A small image VQ-VAE, trained from scratch: encoder arch resmlp, batches of 128.
Rows from block 2 of the encoder of a small image VQ-VAE, named by matrix and row number. Rows with one number within an expert belong to one neuron, the router's apart. Each number is 128 + 24 x the weight over its row's rms, rounded and kept within 0 to 255. All counts start at 0. Numbers have three digits each.
After each expert's rows are labels from the 100 images, of 14976, where the router gives the expert most weight on average: "patch colour" is the nearest of a few named colours to the mean colour under the peak. Only what is clearly more common there than usual is listed. The data: crops of objects in photos (Visual Genome).
# router: router (encoder.blocks.2.mlp.router.weight, 8x160, trained with AdamW), inputs 0-79
# gate: expert gate (encoder.blocks.2.mlp.gate, 8x320x160), inputs 0-79
# up: expert up (encoder.blocks.2.mlp.up, 8x320x160), inputs 0-79
# down: expert down (encoder.blocks.2.mlp.down, 8x160x320, transposed), outputs 0-79

# expert 1
router.1:117123166150143180122155162141141136135098183140143165111111158132094085129168149115122105085137141122155092163101133110081145135134105155084113124116104141107133100126163112176108147100098149113124120167144135150120129069126153112147114097
gate.0:113157143120154131156140152105145096111129144107159114184113118117094074115126102185156121107118149096138108112148108172106117095122139158151137161139153129098161130159137125100120106184147161100114131117151125177100095097157114115144137136
up.0:133127107131156101127129111100145079118119141117128083090123148118147131131103131121170140146180122156117152043119113089125123127113138134091109112085114142176119115184110148148136134137147143122060136094140081114124103156169147115165166123
down.0:091135128156167155152148154117124115206156123121126123115081094132158140114079068127152169119133077112172086130122146117137155083130109144124117140128117131138143162129159141125104161122121116134105074123103152123118098118131108137105154124
gate.1:163141137169103126136098123166134149136153137136183086150169098105113115134133107163158108130110118148131132118099127137075153150138096111162119132126165109038138139110096120124129124060112113160135162136132156136116123155097138134120145144
up.1:127124116100117125164173096150134150138092085058141130121141102132122147165130143112118117156163120149124113100120126118141120129116067133138151132107135129160185124140182137105128113118111129122109139127155105123100124180093145093137147127
down.1:098091144154146119124144133072133128142151129141147126078107119132127108180091107110103131149146114133181107098139129158097134107138148119141173148099114157139110154147155118135144141133109109148097166127144105136127109133128113094114144121
gate.2:105126147087079073154096137155152138177107127103164100072130101162100137121104122135126117146117133160125093111111124098093120088143117124149174153087141127134106151142183126076114121121132126127091126158130104141162121132113118138146119138
up.2:077104150119132140149139152096108120114154127123135080179147147151138114144097077138116142088131116101144143146160139163197158126091116188119120118115117140110127143121158140132131125162137132166112124143102137123097136118170153129111127148
down.2:088105120153171150118154127131118135150129117152142122155103110121132180098147110124099137173108151141110135078156094103144125114150157138117130127143156132162085118108102145114157171157123145158142139124126075094126073125073105113148144128
gate.3:145107153133140139127145134175140126082113146121126088137134121112144109091157163131120098180094152111114122095108129169126112076135091145133134122160139126132186093135112137120138103166116139109115136098103119118116119128116153149129160093
up.3:136135141115141112137134168071165125138106121133110148141179155109119150139116120143137130119152143147089166117146125142148139141156129117138103141156124097125158156107110130093112111151136107134115127124115113117122133123123124149157124139
down.3:149137161141112136134138106184139134174157124132131095121164150142134149117100117123131133134130125138120102135117119111140117151101143161101135142092135120109111116126134113126131161157117139092098102121124210121135107141149110143099115159
gate.4:150134130127143102147074124123141118114113100158130123101100137112124101149131137153103104130119112142140158111145135159057139126131135144140146129123152091158175051117120114108132102164116111129125151110079094110140080123104147136138111159
up.4:161149164109178141145095177102130155116147130121094113113114112111145142160099113156131123129138151097127119056129129151068137140149129139129121164122142113107115105145161128128168111065136163182120099129149121116156130084196138158138190118
down.4:127127176128129103117128104103123123115118146113135172077158128107101143101099126120092169132134093130113117075106152152088106117121094111150151111149144110121141119138135109124140149158098154116112170094104111146119114097100123130144108086
gate.5:099121171126140143123178112122147144138121114134086082102153106158141128115115150093115133132146160157125146138121146111178137140140138126088118105143137142145141119138129133153102105123125106121135135128121159083117107144114128143090119133
up.5:156147134147156132126114144188129144152119124126142109139112126133121133093139072142119145182096111138109100089125121119176129126112095092151158130099177120099150151104115128103148129104125127167142152100103128110179097167123105120148093187
down.5:126134115115148157138161143096134118131078157140136150170102130152133135082101093122154140098121094145141149133100136171084129161155096124155109137144085157129126115106083105155109122093100126189130132136141157136128134153121125122137105166
patch colour: black

# expert 2
router.2:122131138132104117101115148077109116106180136127142114162135139153166129123101142134168098104146123139135084155181133131111155156149115145112089182115125127137105128073110122117140112100125100159166147160142095110132113149163116113115135120
gate.0:156142116095121160124147140141178104144125122130114122072133145140095110085160115084104137142143132114079150118117170155119074159114143177098095140159128158098133125146156138110132087130110156115102128154108109169153129153111126103103117094
up.0:133108135077149127118144100169179093116134114099116114085109168131112126127153095096144115103154165124119165192124100135096136158146125138099090127143128164119151184143136148068126126137106155078145168175118108159154164148132109124082128120
down.0:101114105111118158080080150113126124109123098114146138156133080099129116127142136115090132145097154122146161160105128136164162133152098114147154132144111117095140124145121093107139125133136140136168142117121127116130147078146106168082147106
gate.1:124118121140128103152163148098142125127185142101126092142132123120134063111119160123164126115135115118127092102133121171070124164104131118114107105102132134098111141095142148162117174132147145147109137194134175122131162125139177078093116123
up.1:078145127123140127157138107085106170126159091099104083173139124127160066119124126151150068132137132135147089117135145143140152160143134130087145133139187106114121084116143134145108153115135139130137125179127118176104133134136159128121107147
down.1:112108164115114121111123101114130121068105110108146178136213127127110106114135148132131155144083144127185117138139111098095146115150065109109134119171153128127156123150146107122118162108087106135091111139151169122076117096131144138142147117
gate.2:170151118143141128110105155168114121149104095114152160116100130131139140138143136136115097131098179119152116104126101143121140080138127137089160136138113114123193121150141140157171119131136077119181105136110147098151136130142121102137125148
up.2:112139148104122167161161097130144134133150095109117111140157148102098156141092122117185130084136097156112147159082132123148125122136139087153115106115129126115104169157123146121087142140105172149080119130127134144113113128109146107098108170
down.2:111131153154124099099134129134102126155113023127114093097133095127112144142148143126150167107148093128107145136140093111112121104114142149113143143108167142150127139155133160112114140138127108101150103088156159149149100143098110146142142166
gate.3:165122101136135105149072134150114118136130188131137111158140113105100142094153133122136142152143122131161125074098107194128071118105108106134134093141147119161118138146084121116115148147103116156139139134131123132147179172124121156128091138
up.3:173116109158141121143062111136126130110142180137147147143126140123078133090146115119137130150133128138149146087095129166138073139133122120142100153128147136145130149115099120118112132166120097146146139122111125150117157154119160168117084125
down.3:124121183098143089115151162161103153103133104131130124124110132129129124130094129138100161113123119117122105161137122084112171204147083133113132106149138152137086128127168123117116127105116148113143087117099135129112138113081120134123137115
gate.4:078109151125183123154139083086123112123146102130153115137133112169134115135135148111162141158123133087140137168157145153130093138143100125116132128103118141110121146074141110105139122102123119111123190126143152156127112127102123125153113080
up.4:144126166148117109123104165123142144150145112125116123181125113070123157133103108148088124119119117187129121100124095117111185137156143131127140135138130105143153123153126120114129118175114122141129094135123097108121119089163143171157146131
down.4:101150133132154087128143118089106111110100099125148144117155066120110135089148137147133133111128132125105100147152150129121099118105127173116116140122144130099096154109139122119118179135136112100148152177126132126111050127114117112107140136
gate.5:120137106115116118138146150138159106128151155200136154146054124138097113102176111138124148139116115091147173118165096137224124145116079112114124104095139118152108149105108160148112152125141072145097129112127110128125154136166157130154142137
up.5:103122096107139126130166163122150118129139141176156158143075114138139119116164118139092137132091112105141159146165080141214109115122086104118134097107138126163106181117110171163097142110116086107117136090135128115136148113141153124138127163
down.5:090104161138143113117121153093114107119165104141096108132166115124100128135079151164127094131153169134097159090117121124123121092128159103165125123159128138095176110141061159130092138123136118154110106139163084138151140145147124153095143153
patch colour: grey

# expert 4
router.4:116160133106164142145083116085129162154130107088091082081163115129130139119073132150135134151128147131111159101108109116107086088126069122142123122131149091136215132163101143094124113141139097113157131103114149091150096151135115155107123131
gate.0:121149098164188157102102128183122159125118125125121132091148118097148095123127167169137122159115149124136141080122114119122108161132122118103121137119137117166091119125124139092158110076145148134141132094146167193135102134144126171164105126
up.0:131139129152107135105132101088109114137143114114121184145155144090147112110136100102138152138167135143140135148135135205130149116120143127153087124153135166159126164153083136115105172189090121151135127146120135045128120180156116140086149132
down.0:102126136099097134149110071153127139109116183151104139106148125140123128147130161127121138161108127152130131124145181110058111167141167110156144109144164125158104153119144100128145110153109089064136136146087158109133131149075136102144142158
gate.1:115137135159170143113157120162128139123130075136085103059135118102164127159100124102200134136147137130137102127138150139125131107106127105170148160135119123116149147169141129070122123157117129090147129176125116119149089114135152133135083170
up.1:116124159162123158140104114141151136109119122140087129083118108126162091113136189144158138131085138152126135164148143103126135095101174090109114142115153138088104112119122129137120100152136121105134112131119169099138168124155125168132140167
down.1:109124135130079150092119096110103116116127127126127114061110136140138103121136102131113110164111139135107141137132128116207091082154094139096134106106124109137093127122134173140100168127104126139169128162164136121094170082099119121131158147
gate.2:103117084145144088107126159152126119109159158158085167093132149106155128089122118155158128166124117130150127159124151164078108132091190094117106135158151125103121111134114159138105133150138158149139137139157109112104071126148105138120177107
up.2:073113096105136176152157126076129122128082126124140070166134128131138130184113102107104107088127159105129110111156152152146127133123104139117115141127114125152159118143126125104128098103102128090129123121085157143124149131087126147145095125
down.2:101103098174066127090087140114134132149148160115148169089102081140113122104103169126121130136088119114128165135147143104144128142120195111129131125134143132155096129118115095117098149142124112083091117106124119115163106105116146132150153169
gate.3:080106181114127130114139113114114095115149127124105088139132127136136143162091174111164146087083131138114119177124138146108140123144160127082110118154140112194130142141152112100114145114132131110106142154135152119124101138134137120145116104
up.3:090141055127175177145205137132180111119140101163138090160137105136116134165107101133137132132112129118136105211132116133138106155135110121101131134118146114166190119114108136136135164085113161110103129148075153129095137126132106105108127096
down.3:130123072098129103119130146132104141129130109125100182128124123125165138132131100104129098160095131129116135127143133118212165153164059127131111131108103134110092113097156157123167161087110115124080134136125149150144098139126098139158157140
gate.4:126113173127131134142136128158073127098133172148114161100126124137134149135100098104114107124142088126138103167158136132122144103132122127154154143137117144179143124107159117147106141133117052126139096169153140162158165123080131131111127168
up.4:083146121126171119129173138114099110098090164174125153118120131113142119153123084125138124111159094139142135115164153118140120114134120123125137127130113131226139132074166137111122137149101109138139102165138155161167162124121134142101105170
down.4:088114057143103108146102122133135115153173098123119150164159096126153138104101140111135111124118164134133096124134107145194182115130112150168132135158135138165090107072138113114137100093081108096110123161109141133139122116139116094151147131
gate.5:104115146098120141099168122095154133114068074097144133116112141140131150108165209110139111119070126130086107121146118193161129148156104088156135127118144126121105122181142137133155120126110128175103136137146159139141137144093118129113138091
up.5:162139107172160110124103125162109094143145169088144161127136132110099113111105168125142105166107143084119121103170123165119098151119130111107159142111137114145092086142112131140152131087127111119125144147152150135154093151135130120130142149
down.5:135107138140139134135151148185150132136120143135137076163113098132149149143122087119117171130129141143153118128114136127079121135137109131191134132138091127160131113115159107113093174200116138120212115116117131109115164111108162131146156163
patch colour: white

# expert 3
router.3:119135089108135084142150105133095171112115114131170157117151102143139133102107090140106148149104151140148157088126117096175133138122119094148151110106153109133095105085124125142132109117146142110082140080153126144155140118098136125135098173
gate.0:142150134105179113150137178109212124108093134170130138156123126069146105137161098132087098113129108158113114126134125138117104115166133125132158135110125117149162106126100142149115112115144126076113148166122133144120179140125119112109114129
up.0:099130120122180120155136170108183126110096135168128084129149121083114122137153107130101114129109093155116114118154137138122102125176111132117139133109121100181150129135110164148131098167146132090117112153139147148127178133124125128095119143
down.0:109157114146071137162113112135125138086110114137201172103104142117118125105138107119147143128138114135114136115121129145148128118146151103143131131101155110155149126147105153152128138126140147123129176108117160144141112120100115145140132125
gate.1:089122176101155152136122139118128114143151135101138132151113179126110094126145113132147157156096125163155105105142149166117209107111132113114100146161114125171166131116076109103139128139110117098111133103119100103133130076096141119127120142
up.1:101119077169063134119109165123144126137087158114108152130114143129130117136115171177125114183133145121142146153145174074103112063144139097098130116123140130138156136118117122098159126149131153096144116176120141150125094148147119123077142116
down.1:101127114140082150129116116172140131148140126139157192153130136128157100158140112133135123099150155113097120182113087136114166136165086134138127108159133103151104104117143095100127089105130133115151187112143100156103114149119144126149129124
gate.2:132128129131093161139155146111148136116115095140164146147120090122112115157066144093068129123148157118092136144149155144095156150161134139079171160118094108105146091149161151141161130081131168162131147137129171100133125138132129136098123125
up.2:130139152168106145096126123105174147134088130124156126161129081130065128125110137122072118089120159122105084139145123124131146128149121132137173177104114104126153136158168143128131134075124133157092086180141163113163145114124146118120087121
down.2:136119122112143132118117086142146124145108145148107124126147115137118147151107137133127115105178178134081115093073129158077117116126120090135141106104125132127112143088149096138138098098124153139174137086169108116091139128173116105109138149
gate.3:145112134119094120168118155149140119124168127129128125112138120174150122117145149132129116087156165141108136113133139134151120146155136143135164164110127122145130213106156068094096135129075102112117148121111127103146136143146091113107093102
up.3:132142111096105127140114138154169113116159161095147119126120109163153107131151137120127120101173185121108149137135137143139125169182153155123174149089115107119121162120153077085099118111077109112093131104106113107153126138154120099119086099
down.3:156143115140053125138081132104118127165125138172145156105124139111101088118145117129120135112106187117126094136109143116114116135133101117160120138137119119130088059132111119185122165123112116108144114118120127121151142138110155110156133170
gate.4:095094128170145085126105175093110135098098130127108161111140158111106118123108141132149145156147198122143093114093122111121134036116133101089151127123114140102143111140161102118119119158125133110100131124158158138140121098120130166127102143
up.4:133091093174128118131101151144140116128127103111135159098149152131136115152086116133151138162122133110123142093088136130126162088121124142111121109108121131128135093120131110094136122133156169102142115116158153132112091101128140146136125112
down.4:094123109078119098132154141074141130120132180105152104165135130157131160148154169114143109137087125138146102131164143144117102118145149126166133110150112154172121144127128109147118113144137091137093125093134105155119130124085100132126095117
gate.5:140109140157133141132109080119170072131107141123165159147101138117135091152124131147137085113131144158080180191115120147157149065133156122144125126144111130135128139127067156129140150127136122124140112132108219179108130135132159117105138112
up.5:134085149128116120151096107104139115139099124113137120104103117133106109104166101112176128123148155123151140124116109157156126142137139096117111121162140135128150122148109096130065141111131151144086114140109082102158155135113122133123105078
down.5:131127116128131067159145124108108160128119131129098217153187117151151153154134107127123114126116145139134137141160128128145121143144134150125132129118159135103097102110133131148137113074118142107113173075161112109118074126097133067112109146
patch colour: grey

# expert 7
router.7:117112123119158087151107113145101118146115104127141108135089134153116132142158132115123109138123092124123163153131153108142100116109127132141103074194107132117110166107111133127132138207128130158124116129164113165126165124110119140122139138
gate.0:160137116150155110101118131112123114119123137140117139102152142160112096122101118138170134120116111143146140149103130135137129110095150094111145133127106131094105141121117128166105118139087156136080136141075132107123081138168146110089076140
up.0:130120152120120126114118127141142126125150089128113112120109122132134146113149177138107127164098138092118103091099100171136111133139137149156139115121127142078124147142122120105162106106181109148180127114143118178150139126123117182132186106
down.0:161149098135157133159127126106133133121086061097135149101146130112125118144061141113106139150169133111109145093121124147153115133136145140083153143098132121131140110064110104127144161138109105187090156137125112117125154079134136102121129141
gate.1:130097141130159074116122185157121135153095134132135116123129109137132120183126140099101126174139135137088116118125117128052169109126130118160131156171127104125135108120135122102161140124154143144125102120128141079128136111114125116114137130
up.1:145142127142123086101086072146098128126146145122161151125157131152113139128094099124108110130132076120175135130141149149165138121130159147090129109100121147154149121136141144149132145102147108098143141098130118102094144095120116123157154119
down.1:129149122135103153102116137167144136123121170116161107095108123131095114156115072144134175079135134116150102115144122112149125101131114141147136110136141140146105151147103107140133114093107118167126134129092099145174132161086126125118145101
gate.2:121134095113157135118117119144132122131136145160129143136098117126121122091150107127070125134129121098117107109126116149136134136148078148119106162132105117138127114128131125145108117176103088136079119121111087096142163137111131124144129129
up.2:137147189106114130115108115134132137110144152096099097134119116122161146102116191131087129163154128086148150133136089138077116124145139176141102127119131142110115127180137110126142123147159102131117123094118104131150158142086117151109168115
down.2:095105076119113101132119154134112108155082106115161161146182153127144128134141122120112128156151145127110114092096100086184145152159123111163080119127144136138152160158139145153147127123122119129107111111111146115087112141136147088140117120
gate.3:137120085130152135144127134192080126110119104172111128125150132131096154124132120143154139161134084122128121104155141144131079128142087133136127100090109163123151159136126107115116151121142080183155168144151133148130144126153117119148115118
up.3:139089119123188144130132113152161151129123084136137124113170124127144135137173155135142131167155104133108151139145148136093090111126084121139102122134119104110127147122141105108129154080142115174127171153132094154142151110094149105130131137
down.3:104121095156080154116114156091136092151145179118119132107148105143142134088097078129142155119136111138147143131097131145131124156138164132125106137139106119165119119154106169113080098207133111123160122097146125137153094110112116149144142125
gate.4:149136151145152142129158061133178121121094117102088144083079085100140146169140175147122113134117141127120124115121154173123076113155089115153150156111099111133118112110144114129155164111141119124171173153089099131098104123137089146124170143
up.4:124164132125101150165138146141122152142135138141092148130151093108135139139109154100121128105127124098129156153123097162115085140124089119084148120092142129103118108122163099108142167046105097126116142127108110124128192103106108145100129182
down.4:136124089093142143097162118119136132098160147127092092195164139143088147128104119144150127132120117121111133128123128131107132111155135125129146125134123127116177121110117185129144097105154137133122143169129177111133162198144111156141122130
gate.5:122090177138170118136112085085144106109145097150173094129166158151130126123146145113146130135156124141123136119129104152143120114134159140144109091106133109153115152105097189142122140124131115116125109121152098168158147105096139166127112121
up.5:127094155138156134167120121077151117108122104164179103131144176139114144123151172115143133138152103126133136136140131102143120104130128157155140067117140136166117146118098169150117125147104107102127123128140099177167144120103151176149158133
down.5:161142137122111134131161130157130122094092070142120122163141152160113125174106111131121121147135120152125127159144130112127155150085117140144142099117104113110147114127141140109084059120146132117150112112099085159143112113161117134120142106
patch colour: cyan

# expert 6
router.6:128121155114105135121145133125100138078106087138162087147111120158149111096181111125108170139123124090097092118156136121132149152147127111115172115094121121160113106123146134102164147117114133087095145101141143123117109138114120148146121137
gate.0:142139117157126152155102169138121132110109126144133134150092142107092052142113077140139120167120099095155107095125163116098140149109149158161183150157159107185119124097098132123121159129119095112113086128136140153139123113106138140108120121
up.0:081128069116143160150176119172140133109123098136159130150163111102151135151122124121120115112085103162146109136121152131150125129094102099122122132125143122160069108114143136114143132156109129128117120115105134091133105093114107120155136145
down.0:137119103104182139114123151149106130143128162116096123146119097152113130145074139136158127133097123132139167081082125116110116071088098132084122127106107126116132114097138101137133124153149138098103146111119146108134170103127137123111114168
gate.1:155110133156143131105123129124060139164113133161072127126170135120171147138118082137128115168104140118118145150146103138165081123117130145105137097134112103149135125135110121100114129137122152105151095100136133102126120135104156138129079129
up.1:174111088114126130157199136134089157134134178166151138129103115116135103147098139147107134085133074161120133109091129143086159089134119075126140113139164104109081134113113098167110151143127101125101118095121121108116102170075120173101124134
down.1:118104129128128153115132091150150135133101120150128106127124106125141104140113151137127136114111148122145158142111099097149075189097129114204123127099163127150090088168115093121125119125111146094116153119132137111090125104132120134111146112
gate.2:122113093132078114088076152163142110132125112151169131144145137105119158143145106152149136116085145131123131100146142138114159114139135101158148128116126143125123144129141123147143126117153092148183128097150135120132110116148148097131158145
up.2:129109107131168164152195126112104138120098107133096142097133134154145103134120162132086129145176103136126152139112144096158107168112114137069106134113129132121121098126118133142082137102136157198094139129142109130158123131098126147143114094
down.2:130139163137101125097102138138123129138133191137135100161074144132126144165127115155132111144138152158133118153076127151073123123165138127175124126170112137139145126129128113125156126086121130139165086140159122118085147123186147158091138116
gate.3:118114109117140096170132153148093159140097154134111099147115144119138132159098158122134117227121089144081099081140118133126123130110086133162145142136081124130124153148171115108127118145110111125121121106075130142134116114112137134136087126
up.3:136132127121117119099102144115119083141150079128128157087137127135166156119117153120115127106137187111147158188145132132124151083128105116103100133160124152095126160129118139145106114130148087126100160168170159122140152144135134192067140127
down.3:145149124124145125157133149145170131140114161130161128129117145132075119122119161163161101081099148118099113128110127131137087182160111143132154109142127145136102142129116142169140123136124132132120105172086124102136092119116107117094077113
gate.4:144100121142178108127156169123129112088120113118110114103138110158167135144175105115172117152159101135117153130118117118112131136105139077158140141154143167116148128108112111136124123088148110082158109127125129130145110153097123122150142126
up.4:132112144118158109164128139141155112121130093123131108110124116189156153156152122127123126161168127129102139121126112115075114116143120088173157125114154177116145126133109119155146132099122115119173101104138093126156131142109108100161142168
down.4:082130174119099138127090126083139094120117169118135124113094146117107093108182115169128125141149122150155141143118147143139130161148106113120163116148134137146087122125096097160129148137126143161168151128113092087120112102157082106146131128
gate.5:135129135110134141169126118123091147097135109124127085123105099108124114128158123122118145156146125148107159120109134201133133102186113098120157142114114103131130144163113090081171126097112163192101136104148116128118100127138102120100123155
up.5:094123104134129127108099141164116122185117092142162166128119103134168153142100163120090123108137123069147158147126137122147104126127108138128068130102144137146144114142118157140102127126144071121119129145073153109142165123124138145156135128
down.5:154133117127093104156095189132102103059131136111151144134078123127117125124114097096118113122077154153095119155147114102136103128135114098155125135119165144137127124091129115100144134102151118133161131123104126153131113083118156134164119129
patch colour: red

# expert 5
router.5:159127077121104141110153136153149152142118103131143165126106136122159105108163131115138163152125127068140155128122149102149131126114140121156192077101117153120110116191120126153127143144128180102126112148107132153148160102061149116142109151
gate.0:127097141154118110126117100115108112144139105079178177094137121124092112204133150134118092075133158166128164096130140142164086105109123119123115118118109136129130141112118135121125109156140113149095136107176130117137101175121143115148152128
up.0:128123127159138075113077122088112120118103180126148131127115156114110126133135135143172150137150114166106168119094117131095094140099157093157095134142142133138116119085085117124127149115123140098158155114146127139128106169140104139127140107
down.0:142147174132116145107101127088146134133134197088078104126132122105168083070095121102116134095106117132121125150099128135041156139133094079130128116111150130164155102155112136127114131118103130124157152131127121128096119132157118123115106133
gate.1:128124089139161146101104126133109113129118132131147099127112122127096122156134088106162135109103152127108150120109113151109156131132133118150047161142130120124114122113109128119097151114129123138123129124128105094107139165109068142153117132
up.1:132170082171137145129093166101091132146140129150124155179117116134108118134116088149160115139094126149154139126115103119137170167104135103126109141112166085168124115101124145103106130106123114144125109136072101099161153109118125135103139146
down.1:114137161113098130091129093068156136113092108133183147136104156124150116149157138162122083071154124127132111168112110122148114133147141146126137132146133121125141100130164138118137114109144120127067107082135131135120125168156128117140101094
gate.2:141135117124113122172145107133157145134154133131158137111125137133134133139134126088098137105129141090180109094126124169100100118109095105150095154130119110102127139157115120183139142145129114131140128114077137054165119101180142077078133110
up.2:149156123159098159147118127130140120158146125126139119156153141130107136167102117124126140133100130094164107103136135156095104128105136106153120155092136137099157118105132114168163160139166146105141121134104125123163146127185139095094161049
down.2:155117132182160142127150105172166128133112133128109177167147130098155070116099078152136122112155128133141130141119100103113104076137171125196147135153138127113103141107118103120089114109128149139100122102141093143130142150141094129140152099
gate.3:130114136104084123120118103138114125103115124126110163114145130126138112106164064118164169099098091127110131108126109140106161138104110071143140128147104146098146105124104088149110177164121128101145129134091116149123099087084102146132115139
up.3:106127121106085147146100120104111122104112186131099125135130131163147108105150094142151151140130116137128147111136128130124145107127098103165129139111135122119162116105090122115099157120108089102159125117119106161139099108095073149122126142
down.3:071144093127167143115131146142147103146165085116097099130119124143172147134146101122141106192132127128130091093131121093150120126112159125174142114136152114142104132091142168165148141133111128111056136144127161149128185134109132122138120115
gate.4:096141102132146092148099168106123101130114136116151130125135168122135145114073127145126123142146152146151171135133115107124124149139090162086110128118130123119157085142106129139121131110149120053132164120146172142103078135143145134120133149
up.4:058139064132145119121169106100127138123125125162087131099173106109100124142131089158122113149174098104129135135149117097147157142110134161102127127117140138110133143130084168111119145157161128082126151098139147145143124159114142122160158129
down.4:167131183104119095128105101116108125122146102111127174106164132143123133141139154159141123131120126135112142099113131108135179119097160126153132121150145097181132127131117118117112110199138144140154102135127096163134107121103161162116108132
gate.5:170151160134114156124145114089135127155116121134091123164125140130147158143119124116131112139146140167141105184093099098125156148150087110121142150114129088121154105123132107120127096078094130182137129149118113157106145170102139146093122098
up.5:181147137103116146116136139122126143127113160127186108174107164097131144109122120152142154150133133121117130152089100150135122130144126103148112135092171117115129077133100108139137135090123142145145153136119116101139113165126124141133109145
down.5:144133174126156152159183095107162112147099104115169112146144152121153130140149083127107150123116096109139163192085124174102083134163138147139108113129128129113128136131115143109094101126119110107082166077070157108123123169111130136124127130
patch colour: black

# expert 0
router.0:140145128097109122137112116132165070126130133104109112141080138129118163117152127109129110127105080132107159178154100149071098161151126143144116147160104145147089167102119124099146133123138104173139140164113087117087140159120118113115194112
gate.0:151149112157148111176092140129161093164107109132079120131132133142098179105171131187109121180167132120095113078120095094131091110136146098167140123154153148118144168127147090125115134118131097098151112124101153119156080133130121119148114113
up.0:131129140161131107169117145144155115128122105121095129129149108097102200100160109158145134158153133153108112050099107125122136159132145098159159128174113149118136168132135120131093182120124109094151114131126111118177078131132123104159123126
down.0:073127108125141142106123135064112140115116111106125120164136148130136096087166109146122114165145108130138148109143124129144148097167102124115132132098172135152120089140147155110134090103117120121131140101171092087120107134161169147166121126
gate.1:115134082126146152140115134147142145162140136101136111096147095157099113138108119124150120095142152161156112063163127082057140165087141146102109128110143111076147110139093133123070144084107114098128120147144159113106111088128134120103125134
up.1:162157117118174106105096137139128152152134125109111096106115129123096156123142148127122146135069139146137137138109114074109153112141144147107118135135146145138144105130164097155122131080103102124103120138176099118159115126120130105144123163
down.1:140116187091159150107116156113139115118137142109084188127148117132133134175077105099124105154130171118137124111131129144109120131152177154112126126118141136135109095163161158120135106117123116145072120132113138115130105076134119147136133132
gate.2:166142132165163090117101122128140081125114139118118121090126135142094123143164133120091121118088175123137188165099091126079110097080113147122121111165094125113135140130121121171101121152124176115169142133070145118152109136119138111151145114
up.2:104138089118135086143102130139090144126164151166147106182134116138125171120118177131191119105168096117113123116142175120155131109118109119110132136123147108134140166128144135134135159148128091163108180145112148144120129153146095136105100110
down.2:089115142138146096140093119131134150127163117098105072134107146124129137098160113151109092172092119148148139125154134109172139134169099160138128113142119134153117135137118161140137047144110110129117098117086129147130148124067128097145157141
gate.3:147118153131105124123124115102095155121102115143144190146132123151120149148145130128120148122134045164144098117073116083109147109123105102113072135127155154145088106161111142118128097103152139091096118124125100119134146137109118142152164125
up.3:118071161137133120111105103110132113101098121127133118131098124165149155168106136102166112131104135159144096146109110086130111093118090082157082129168126142122108100117118119109139125087142128108116127131085147121083182123092126153130115121
down.3:109118174122122097100105140124143129105148085168094095095141163149104117129145122150137133096113108140134150097144153061148059127127133128124124126173160126079129103125159136083112114151134111164109078133141140101124121130150138134133166147
gate.4:172136114125153105094161096131145099132100176141151118121159138124087159121178164092139127166148144134138140083133124158103090116121142144106117131135130147103153094117096134124144126103110136120161103169140090133121091126125150106162147119
up.4:162116165096137085103126105129141113125121130152130094101115129131117161119156130088117126129147112118092169135134130104105089089116135142115105145134135166092107084135118161086153133117103151150164085169155118159125099116151119101146123117
down.4:132118166152131131156126098162120130109132135137048186106114159102124133094138093145131138080117160131151084110130106130134172122184131110164094117134136090115120105132144078126148119179132149144102133130156122125154160132088161134147137150
gate.5:132146101137076120135095114053116132117102121108128124148126120130135131109129130123118131142130153132149104192197111125098119127108087127107138157098149141114123106118104121115126125128127133150126124118132128167121087161090155147165105173
up.5:172136140119125119097111118102137113094096149098114107114143147126139106124166143124113116156127158126136122147157143128097115154128092156101169122127119149097167115119116138108124130142124120117129140121104109182120103144101150131153069156
down.5:138141162088116113069134152109120100097120140105105152135158126159126110125114137126144153144125146139119130187144117143120180111135212130155146142123138110100108166151116133124130116116127121085127150153122119102135146092097117120107118197
patch colour: grey